From a checkpoint of a small audio embedding model: batches of 64, 28.2 epochs.
Rows from block 12 of a small audio embedding model, named by matrix and row number. Each number is 128 + 32 x the weight over its row's rms, rounded and kept within 0 to 255. All counts start at 0. Numbers have three digits each.
Before each channel's rows are labels from the 100 clips, of 14976, where the channel reaches its highest value: "strongest on" is what is common among them. Only what is clearly more common there than usual is listed. The data: synthesized solo parts of chorales (CocoChorales). In brackets: how many of the 100.
# conv: 3x3 conv (model.blocks.12.conv.weight, 192x192x3x3, each kernel summed), inputs 96-191

strongest on: trumpet (100); note C#5 (49); note D#5 (46); note D5 (36)
conv.45:129171078073107079168132125127201216128140141115167139135114124177097094116095124155135153080120149199163116096096101169177180128130117128113189114165135141178172117153127125097099134158133170158179102147103086116099085125110186151180145156107224114112158085132106153148147120142130137141

strongest on: flute (77); note F5 (63); note F#5 (34); note D#5 (28)
conv.157:161093081152103166088107135151116084051122122125104085181112143099120080114070141118112082146118124105107101092169145098109172070089075095101170092141157108084121085128125056146156092130066145079189078143101160160076140178158194137167147079131119119097078097088127118182128121125167117174

strongest on: trumpet (94); note F5 (35); note D#5 (29); note G5 (27)
conv.118:115087127118120077127190108085122169119144097114119129138083130165091147117086188131135129193120122180042101082085082098087140117086093147186169099068118085096106128107121085121121106206180113118140103128110127123115167124153114076161100145137090121135099162103153156184169092080095147140

strongest on: bassoon (100); note E3 (49); note F#3 (36); note G#3 (33)
conv.75:140079141120095109095100117150066112119104084076138135118134122158106082105100207097106121187143114115096156133204115196067088129151091104088184136134093157090093121075112135169168074178106117113109102125131177091114145138156112151117122163128100152069114118199116178115141156171137129118

strongest on: trumpet (60); violin (39); note A5 (27)
conv.153:123139151132156111122088103129156099134101111151133114123053094071157153116156129146085141075105095102126178154139059155095114076109161163162145176130129096139077082115131071121115060133158073083095176137073136069131120140083155146143097160093131136135135119115084140156141142118124153100

strongest on: cello (96); note A#3 (94); note A3 (35); note B3 (33)
conv.163:179117144169103151174152124104135161123128164132134147149103111139132088180094182189110116148132127131106221162185172196112140123141131160064145138149163160133181091105109097182138120184145175108126088141101189189090087085103146160116182133142134108096102113149129172106199130145140127218

strongest on: flute (98); note F#5 (63); note G5 (36); note F5 (35)
conv.32:115121124147084153076133095214086114104079086152111135103150156112172099139097103093125103120147134100157138106102145132192092149122179094135113094087162104115104158241176088135126116065164119134100098099164104126080096197138061133113141105140106129147106125126149127098123071091187082102

strongest on: clarinet (99); note D#4 (82); note F4 (26)
conv.28:149147144137115121111162096090173204099155138109155144078135120172115083104178069154169094097144091130119095157125147066154184145133099104119126128184111154140092108148100154098144196166165202119118224146141141179151172143136092183151104168086170148194108116148138128110129194114125120131

strongest on: saxophone (87); note G#4 (29); note G4 (28); note F#4 (25)
conv.173:188115092155119217084185162181121088076126132142119140106120146060149198080122134190123094091106174126122171161182208145146143142131128185119139112135194064078116127150145131135144138133113086077101119097090213120175172145137075171076118132068108122163096163145138137103108126139186112159

strongest on: clarinet (99); note D#4 (61); note D4 (35)
conv.142:110093167127178119113115136117093107131130156114167094100158109085133157195133106140145098093082129108113101120188116153107126103132124110137083141210175119105077140113147121149161119117098107068144144199131151160105140173169135165078104109076100114142111080157153108156152140111225115065

strongest on: oboe (77)
conv.134:175089099077132113147148178145125109139140121073094144125110091085073209185080136136072094155132105168098161116163100170143109102153110161125117113110175123127132112153188113137094140155118096097133106117084119077114070194074094095111120113067124147128144101110089142106144069102153114093

strongest on: clarinet (99); note D#4 (47)
conv.81:156103118155098121116094121125160144141068156131119208099090069108148139142111166109127090089112107097092146150214137147117130159129110117126112146181120101133099119131143128112133043107046070074077062115106174166120201129155142181139146205145120102092148112124087150125165199116151127141

strongest on: viola (60); saxophone (38); note E4 (29); note G#4 (29)
conv.159:185091101098132115129043137113151151097137092117057165139057142108085165146166108153115097130083153165137131156078173098115064120117071121126134075169124147114066102118164145108120173127123135131171151112145126095170175075109124146109095068139114142129119129121112115118118113125168122113

strongest on: horn (54); clarinet (46); note C5 (41); note C#5 (38)
conv.1:059157132085124101138127164080157087124130183060143131104128148133087092094082172076098090134134093146155123117191131127105080081176090073160170114075126097131129104125111109174129076133061115121131087118082139126088086062143181155152151104117137139052107092101097083109108169132141113136

strongest on: horn (100); note B4 (65); note A#4 (42)
conv.20:083167147120119102164134181163194130219118179165124137150083107142107145140101103105122194167143142163183108107061096187192108120097190177126099141123122141217092126175157148123143099108157128130147092112108076116112138162109095106093148114091208099087250130128151114116132124157113105115

strongest on: clarinet (81); note D4 (55); note D#4 (38)
conv.2:085136110089176079141137078120132174165108114140205046110162135146148128170157184112136144135104108123137131097175101117103113176112141096168187156139133106111135138108118101132115129154119132127087094216136138125073158125187176142145113166120099113106084120113122163192121082126151182124

strongest on: tuba (100); note G#3 (48); note A#3 (44); note F#3 (40)
conv.83:119086074103128206168150164128131159104129145111092133091189110115085230137143116114104148094104102143100106158057093126095152130205103164132143144129160113126082106118144139097105145095063074116083150117092137123197230135105085101114083152078119105125143122102085099109116152171115106091

strongest on: flute (59); oboe (41); note F#5 (30)
conv.124:122130152153110156139066102118113109145099118120114197103122108073130068112122137137132134144139135084098156190156091134104082148121124109080097132126149156153131188096094208131181146157109088155092115111176125059168092120086112174085077091142128125094158111121095176105089095218119122051

strongest on: trumpet (100); note E5 (65); note D5 (38); note D#5 (32)
conv.11:120115164146088179105072107208126083097113090146063130092086128062095139097060113095091148088111126129133160156161151192129137110140128089140155181130102161124054113101119151140136163126105144093101129108150154143123195166140134143124086103046085162118120136154143137086198168123176112141

strongest on: clarinet (82); note D4 (40); note D#4 (36)
conv.145:059121085128158128130138148162127091184064146101131106135114108065154124131069140147138181148129065123149109102178160126105155135099151108114140205085114072113116140096101096097131115131094097102085067189058100134083180132169162162138078117153136056074137076072138135189148093087142154098

strongest on: viola (95); note G#4 (25)
conv.171:095083125141121162137178185147144078113107121109129124125117159124150144085093129130198098096093174142154134121155167075116130197130134113184097099141109105103119214188121117127115111079078102089121070147151149136125139186131133185122142097125128077116103178144120154125081107126169152101

strongest on: violin (100); note A#4 (65); note A4 (34); note B4 (29)
conv.175:175159121175119187131181176107154115136093161112084197104096074092095127120125156093111123142206116128067138128170131105112099120111099108104138133112115194133105125094102134115209157132129216119121118111112158149101145119147128150138085141117146088136109098118196173115212089155078126178

strongest on: viola (94); note D#4 (41); note E4 (36); note F4 (34)
conv.72:160088117144069094072126116106121108125148078122120137128136155114129080085035163091118091165073075095106095076108118100112111157179107100125112084041101174127106113084144139191132115177120112122085107103111113088069091113139080089085112111104125117151123090061082136141077107119106143148

strongest on: trombone (99); note D4 (36); note E4 (33); note D#4 (28)
conv.17:154106136117169129196178103101169112142191089073107132205069157142074154112083127151122128166129147116103130127068066073123183129087090171142130120079149127126140095131132089135132142124113136079150112174091104114105055111110128116116129127154168087112119100071138125212106139114102166115

strongest on: trumpet (100); note G5 (41); note D#5 (33); note F5 (30)
conv.176:123100126176162132130053104168117093069174105142181143158160106062143128129141171139091127092141134115148113142128083157129179097134168164080131141118117105162038119105115119144189080115153121125120119123117161104108146118158149084117125111134138137110129116108104170155139084088181122087

strongest on: cello (93); note D#4 (28)
conv.141:067119149154119161156173093182122078115174079111164145146161188124079128138160096090088132091144134116123170157153165143121111137116126112153068164103109094114064112149075105132170081076142071109169167142095121129104142148089133139125108141090121124133112138166135096189087136074166078097

strongest on: oboe (50); flute (50)
conv.0:146130107164091176164168086101096127159130133085111177146091132071119112103086173201142130106178093092138141164107087118114149124147161176098139137116119140157145105141109133129168130174103073100094114132108138127097106165094114139083094095124115071063137079092083174133129155162110117116

strongest on: flute (100); note F#5 (48); note F5 (45); note G5 (34)
conv.63:161111084144172154141100137188093068123104166097073107149136136129082143118076143150158138090109191133146082159161160122115142123043101133154135118125135088105111115082090090083095127082152070104107095137078162162125175130139113117141106100191118126143109123085145159177124147094187102156

strongest on: cello (100); note C#4 (71); note A#3 (42); note C4 (31)
conv.92:108086136117098112156175093117092119087177107095206058117179197142118135063087143127119184138084108066166121052103089116127134118087113116156139227097104116112146101157092075114132142134144128123114099171087082141078118104142123093163102203136127127187113112127117160143151131086147103134

strongest on: cello (100); note A#3 (65)
conv.164:148120144075067061105085121094102099098151077108094123109085175133106093049107141106107097095076036135089101083094158072144103127091108103091163159162127097131088113128162091135095160183169133146121136081119089105086139100149149119174160208137107136099114093115108095085126193106090151151

strongest on: oboe (100); note G#4 (25)
conv.38:155107153091080115153160111120147089098071082116120176112075140126130098123112110120082096150153160113115175112175144103127067112093117113077059108193092143138099142114120133116151148188163129173155123118188121132134104105100066165092128143174141165116139123092099084107077149152134088104

strongest on: trumpet (100); note C#5 (40); note D5 (39); note D#5 (38)
conv.15:083075189134097132095138075114099123103128076138159102117170169103141127062181150112116125140097024125084163068125133130089114079142118095185104115132111096114089102127120105146134124133135104138159121128137125138150148109113090125160098140157092091134116169211131113088160127059114108137

strongest on: clarinet (89); note D#4 (52)
conv.95:043139090168162106133132167117128128118150108128158109144063142066115147133109060061112109159141138123136065068129094072129124103088116119126100073093100087111098116153153099099173117105105096080168112121133097126059182076136174131139088083152144123086132105113144089180106132143145113131

strongest on: horn (95); note A#4 (31); note B4 (26)
conv.109:095156153071098148178116110130224099101163135113086212143105140165134131101125160085121109096111024180079165142161129141082083113177128144133120121110092123128147145129110126150064107101105163123121097104151135138110095103059107139125148127168170082075109149146120133113152096144143130127

strongest on: trombone (56); note F#4 (47); trumpet (34)
conv.101:147106123093110166111131154126087138116071087121110124109115151153108148106133076145085121173112078111118165147110125131084119122109096174153157087155211111083070109143190149053079137132096116103085142109092093086133131140123120108137176144114095155124121155138104149092097137140197184108

strongest on: trumpet (100); note G5 (36); note A5 (32); note F5 (25)
conv.130:137110144210143129097106162131181130115068134131165106090110081147190105072172105140134097109109110160111092101175122100124143084140133136076095125149140130136102121104125155105177115085132191158172099094148184185125143137149197119163119124159114093085131118150194080155204113118183136130

strongest on: horn (99); note A#4 (47); note B4 (30); note A4 (27)
conv.125:131170134142145133137093170161190149140151169184162187121092117142147126097137087183121176093134165135207068156143104065187132108098179169112108119077133137203090124150139152100137139093188156149088150121133124100126117176139115116107141150141176174134143132085166101125127154180150106115

strongest on: clarinet (74); note D#4 (63); viola (26)
conv.102:073132099077097110094106129153161093128094121191159106108184084148151102136101114123174131043128088142180103095131133118131105174126151047105100136150098145130042122120152112071105150079136136168135127155106087208155179131080119196156160162109127132080102141141079124144119163124114130092

strongest on: clarinet (96); note D#4 (51)
conv.93:093114139145097145130082164132123125118132068120063147177130133133110124066132133102194135180114046113125126124071104122112159146141106161158119048142144116147042151116163165106101143141119128153142150096156113137142121169114118114161146155146139138105160157124157144141121146129123110116

strongest on: cello (79); note D#4 (32); note G3 (30)
conv.150:107153133171117103065106106113154164137105141099163106074095150113106134115171084085056116122175168101121123120070113104145057109064118067152094151097082091153124129121117105112166118094123100109058128116118109052107143094137108099113112154083110159086135163137110120079092146126090155103

strongest on: flute (92); note F#5 (50); note F5 (40); note G5 (35)
conv.123:129119070190121153077110091146085155121090133127128109104193165126131075103154103094130100075147144108147107119110197071110181123110116065112116116091111081094177142135073078114118141103131150145115118136131156128147118164205141129156078129124091075160082098092133142111106125041122068191

strongest on: oboe (74); flute (26)
conv.191:114149121127108165130145105114141138083194097122109215102089122083120146087138187110116109148196099100085178161169131130102102134146121159163122070125096176133139161140126175164162181143125132089132129111189121107103119112087100143089096116141127108105127106121064220103101110157127129082

strongest on: flute (100); note G5 (32); note D5 (30); note F#5 (26)
conv.181:059125082107118114144120168200102156175114145126066116127111147098153154129117107128150170132065084163110100094123074168084169080142101143085177132128105153134088131098145175112096124154082116149110104083131139100153162199126117066169053092175115093046167118130090160138130131159141135104

strongest on: viola (100); note E4 (37); note F#4 (36); note G#4 (25)
conv.100:169127088099163153154159143120150111182122129130155137117184093159097214158074156136120089101104104124135111124099106131137135094147126186159093109113180072108160130143175126167117133122111095133125078145115123101150130138107061097056110133061144154122138106088105135135106138082121162101

strongest on: cello (100); note A#3 (56); note G3 (27)
conv.54:079093112087123091115153118085124136088109103087128097170154177127069123097162062101080110110160137116155096090070055081123167097097085039140133069161076107116150126167083086052139128061133171098183111138139084144124108061095110114152155126104108160179114185145105119145088091099149117082

strongest on: bassoon (57); violin (43)
conv.169:129144137129127165151169100125150158089101151109110156141139115094101130164142163176160063135130134119088170152152146180089149143190071156074137088172143190113147104076103117160177115148075189085141131134105229176187128083133121134142082166099089065110110066154162150155186113150147130139

strongest on: clarinet (56); note D#4 (53); bassoon (44)
conv.170:085086105134192178181145062132122162103121130144116171136106162088100164205117152170086120156107154157117139183183105126083148121143128126161097150102100178088118093112031071147120091128124093070141092201090164105139128132144151110131078096117095050097094085106092147161160095122146134134

strongest on: flute (100); note E5 (51); note F5 (35); note F#5 (29)
conv.55:120115072153092122108166185181159134136135126140128134163083098144103078056115120125112133141153162120107082116184119085113169067075117129040133106124087089164148120121118094055153039132134100156134078098095166134091151213111074090125128152164182128113143125096128115124079150125143081144

strongest on: horn (85); note B4 (31)
conv.41:129131106190096189107192076089160148064171121131204179142142140175107112103130156093126125105151127115082148132112110059150168094097090125158129100095124073123126096187075103128153117169150100075083122103093135091085104128140116141130143184150153111168088115068128128148069166116114105123

strongest on: viola (90); note D4 (59); note C#4 (50)
conv.148:167057076147097114101140222114114112130131118068105106130092093113102073152148093139063152130077129130108154138149097160104110118150107099080167200074169191131153081098180173103088158119112166141133109117095186148124096195154168058149179087135143160105127101091167090127132142226131136126

strongest on: bassoon (81); note F#3 (39); note A#3 (31); note A3 (30)
conv.114:095151073122119107106105158133131094124067082146137063137054106145138091099155065146102090105089086135152086120145105058151113084122116116115119033106114136138114105137152110105135130100115118196114075081105123116097117152143116084168116179164090117043109130137113093104068151176133154092

strongest on: saxophone (69); flute (27); note C5 (25)
conv.90:109119123187142167101063111160137146081093120181127122113115155110138100109164092117136100091105186125123132157150120130136151102067062089128171084181101139094050123126127089113179156088129149157135144105154151140122140197146156132148069137171070108126079111141184137195129098140158092117

strongest on: trumpet (37); flute (28)
conv.137:130071175144085192100122137106139146073138125080119103097182197060101127098133150210076092099129133127091162119105159184112129038184101149135140090116174105107141102113134110202152060089128111167144087104121149106155112115092119084150103142125102135107145151128108108101147100129093124114

strongest on: bassoon (65); trumpet (35); note E3 (28); note A3 (26)
conv.129:102084108179158112103095137160125087133110114120128129125045142102143103115193125130149106171201146152073200120162130179099125150112120105110112140160154134113111127101138131082180130171105136118180155073140195120169186187139154152137081134153110096104142145191149114118165085110154133095

strongest on: clarinet (98); note D#4 (44); note A#4 (29); note F4 (27)
conv.13:091125100114162144160173123099123096103166139107127089228090137085117140154161142155168104119152162103125106127172110106139187177131127097127134099124139180126167102123106088113141145118084142079169119174116117182130134105157197185115147089148099102085113113097145134224139121145194080127

strongest on: horn (97); note A#4 (48); note B4 (45)
conv.165:077181206146127091143126137117224172180173148191106168088058152107109090122121127112099176104121147141179105170102082134166114136110130161135094106101094137184104126156135150182089113150168149118115095100114124062084093159097116143083079131124210158150187123089129095117113161167155126088

strongest on: viola (97)
conv.151:124152105140195085178115152159158146126052102136136117115161126100141173121140098105127106143071107244086107125059115139089172091135089140137122065129110155125099170095105122107106148107128183155184116107155093125139131148153156080185114113114120103140170189141164158081100107136072119117

strongest on: oboe (98); note B4 (38); note A#4 (32); note C#5 (27)
conv.96:177118129091105139129176149135133114177166155129109153131126109142077177106098085146113123111100097069125136104144112091217108115152087165095089119132180100142107112214208142104080142108111087098114136118108072098113102173106070158079171148093131150128157109103141068119084144108133103056

strongest on: viola (100); note E4 (31); note G#4 (25)
conv.112:146113124130197165145124125116117111165117135125152143103182070096085204090115077158155179106116109201069112147152135168067134108111121179133117117124108125137048125081101105063113119131134121109193117103057162125161169144122131080126097173043158139095133151160136115079119157102087173146

strongest on: trombone (77); note D4 (38); note E4 (25)
conv.50:096090166105155111164135158112136083122147106095126088208098158102098169122159082133107112189113152151097113125124112108114115099148109125111125104121191135093077086158172132108093156108057146133178116124090101145112141117127158121150128063144140085073133154132155092187134101156164096109

strongest on: tuba (99); note G#3 (33); note F#3 (32); note G3 (31)
conv.131:107094104112095090067074164164104170117112157139153045136144079053165100141083107146097157127092146128152112060102111145131112060136143090116140146098151118178104117096167112088138088097166090171119077108105169140077130142154132094123124072138108073119153126119104065107104093124118116161

strongest on: violin (100); note A#4 (49); note C#5 (31); note B4 (26)
conv.144:197151155152130176117138194134159106137055204133135160077098109156125158129142111120096118154106119139117095154130155124093093113121101153132151121084151152127096113092147177100133178158125221152090166101132166177161179144175117154104102126148143139166137139096210095142202123163102086144

strongest on: trumpet (91); note D5 (52); note C#5 (42); note C5 (38)
conv.155:139121095156125130083072088143138171162116131096142136110153072165138093139116167133115104141139085093116090114158113145121145133199125109171145120097097095107129105128139105178102066095124089100095088167105090137097082141144140098100152139104123139157088106098128150154117044084120117164

strongest on: violin (100); note A#4 (56); note B4 (31); note C#5 (29)
conv.70:121110122175174160145117120094140142177076143122097191114101092105091147160164164096134124166149129104067163197180131133087096168127122133089139133118131177127096093058084161146148094126075160093053115146114183188149155107153120177099061103118120083084118103114135145139146077153140123138

strongest on: oboe (100); note A4 (69); note A#4 (44); note B4 (30)
conv.51:145098170157103149133173136086126102105123060163107143129080188100098113072105102144125103175165145111072166150121154088104113069089107186141096122063151088109148121148133132145164099147133117124100135119109176082139113107090078141104076109122095087123152134105142082181112125122148130101

strongest on: trumpet (100); note C#5 (61); note D#5 (47); note E5 (39)
conv.189:148118127164146141105127113197148124162122154133155084126144104113122170143135086168045149139221135117168108161103087119156141118105128105116128195093167108123197098199213079120152135085158102096103122123082140089143105196133057084091157093100110150202142078127153115117132120118131113115

strongest on: horn (100); note B4 (48); note A#4 (36); note A4 (25)
conv.16:097161140145114144167164131134223154176112156145178176139161125141111136103121100160111166167174182200155116167094118147205106110137167165154117119101142183203128123186151188108157147087131138114156128134114125090126103157087082104100131147114209121124212130122153102105101125190121119103

strongest on: trumpet (61); note C#5 (56); saxophone (29)
conv.132:120150102183139153070100127127170086142101135112121115140131107158082124134165140115106087121151076127135126143073073120185167087160095103126133116095187105136152049200204119141146109090117100129072107045071183107134123193100075054101157135083140109109159120136148107105125136143115137165

strongest on: trumpet (100); note D5 (42); note E5 (41); note D#5 (36)
conv.179:132142124180153124065096139098104097124103118157125088107115081074114174113109111118096090119113125145089090152142110155104106124131120117055112062122171152131074112109148161125135194086123141145164180103138117145172092123153170093135110072094109053153137152168149121109131058138122154162

strongest on: clarinet (68); note D#4 (63); tuba (26)
conv.84:133106111118155146154112165146104070147093123135143125118080070099084190154151094138138142099089130109137073196157085182134112201108080150102119182172111107132101112090156133080095120077117098102112139106104145130165154114138132107114133111110117144147145121135121079087099129102142124073

strongest on: saxophone (53); note A#4 (28); note C#5 (27)
conv.183:133160135175103171095139087141147155121111057125126158097116162112079148076169099064126072173185065105128172137105187113159105170109095104229109082096103086125057085157155088160148085155121113092099112101109087129103137123137104122097078122090115129131119125120150111118073114072099105138

strongest on: flute (87); note F5 (38); note G5 (31); note F#5 (30)
conv.25:153095150090118176082108126164095138108103125122076156141130076088129068094152137128103164117084098130152115140121146178112152176202125119132173116093150164113092100114134122143077090144168123128148129142136113138140089093114200121163112116143102138170130137156093109124156111142134134128

strongest on: oboe (79); note A#4 (37)
conv.71:139116126151076164130149073119146070117099099090095164093069127144132077076044123113148120123153085137095225139192174117115063125071133126089099105096086112131117103117071125128148112142173121169115074105134152146064111126126075161122113095164148069059133092119103114131145089089132079140

strongest on: trombone (92); note F#4 (67); note G4 (29); note G#4 (29)
conv.68:172087101099086135131129175129126160105113122113106128112192137115128087073149117157112108173099105121111126152115142096095121070159093111161171093130160117127133146120146142107081128158142142102106174092112085056157103142125145121128139135101122156229123162126139122072075160179133114109

strongest on: saxophone (51); trumpet (33); note C5 (30); note C#5 (26)
conv.40:110128125133122228130081140191135027122090116165115108125105118140180164136117102066112140080084114126138123129152139140137079146132154103096101117097147123140066084141110162135111145091136153198136102093138161163141195176152088095133116115127096106095127107137154105080127094085178094138

strongest on: saxophone (97); note G#4 (41); note G4 (29); note A4 (26)
conv.104:097129116192113192090094078157127088134095153098198057122135082164128081147150146091120102047163139099101092098110146130156124151118120101078133089181117095109115091167131052131183122105140093070097085137127154171100152172135061120115171161113096144139103069117125110155129134086127096194

strongest on: horn (53); viola (47); note A#4 (39)
conv.116:134107123113143119205151142106155141121177112063103115171141165080115153122127108162127157195075145158100126139094122156117150088139111183094122125099153160115099121158136171143091151139058129086206133141110115087161090154098148098115099047086152110142212142121130097128088114152155104121

strongest on: clarinet (97); note D#4 (60); note D4 (31); note F4 (28)
conv.61:071121092059131075136148109119138174140084150157142079111108103088130177158201093160151136081136087140119101113196112139096086218130129104131135206178079164120145120101085112091080118105110145121094114144110151124196132124161115144168095138087121173111086112125142108109131159134127111096

strongest on: violin (75); bassoon (25)
conv.91:147083121161096153117125139151130098096138138106103122088036139074145121109125130143089136121142161093109173175130147107113069122046128112110112111130112125123136123105087093120133129160163115088108126105123151102147137120143101117093110160127139093130080125123109146081185085122090104159

strongest on: clarinet (95); note D#4 (78); note F4 (32); note E4 (25)
conv.67:153165098134050124084196068127118186133185101096121116151122123120107125130073125124091174079130085083111157061114126118183145057143117111204149145125091117137137097202140098102107148131140090051107129114101095169075090129137160101094123124152188134143145104118154089109069136101155134178

strongest on: viola (94); note D#4 (28); note G#4 (26)
conv.111:134110118131144124100100072140118118101133135094138058111082087138185117140158098090135084075104163120162103052052097080147135124148144059158069054131120101110114107174107086144074094076087095153131108121132076170125160124166147150155154089128123113124107145094133074152076085079123106188

strongest on: horn (100); note A#4 (51); note C5 (35); note B4 (32)
conv.167:145184159172126123157149119106170186131239150101123132069151205163085111131150113160108164069160140142159162167135131112180154095147090167176115166133126134145099105160122119144123126158156131093108171139102154117133081122111108126143097205095156157193148125122117110116145189163127139103

strongest on: note A#4 (48); flute (46); violin (40)
conv.185:093124137140098144172121086115098198103139153125124081108132116124142089211097185118159068128075107196124114098117118112102126146186106114129145076117125164089157134112097100154043167156120187158149129139134139161130117133196146146178107147143107078084082104120176135118148135123071097190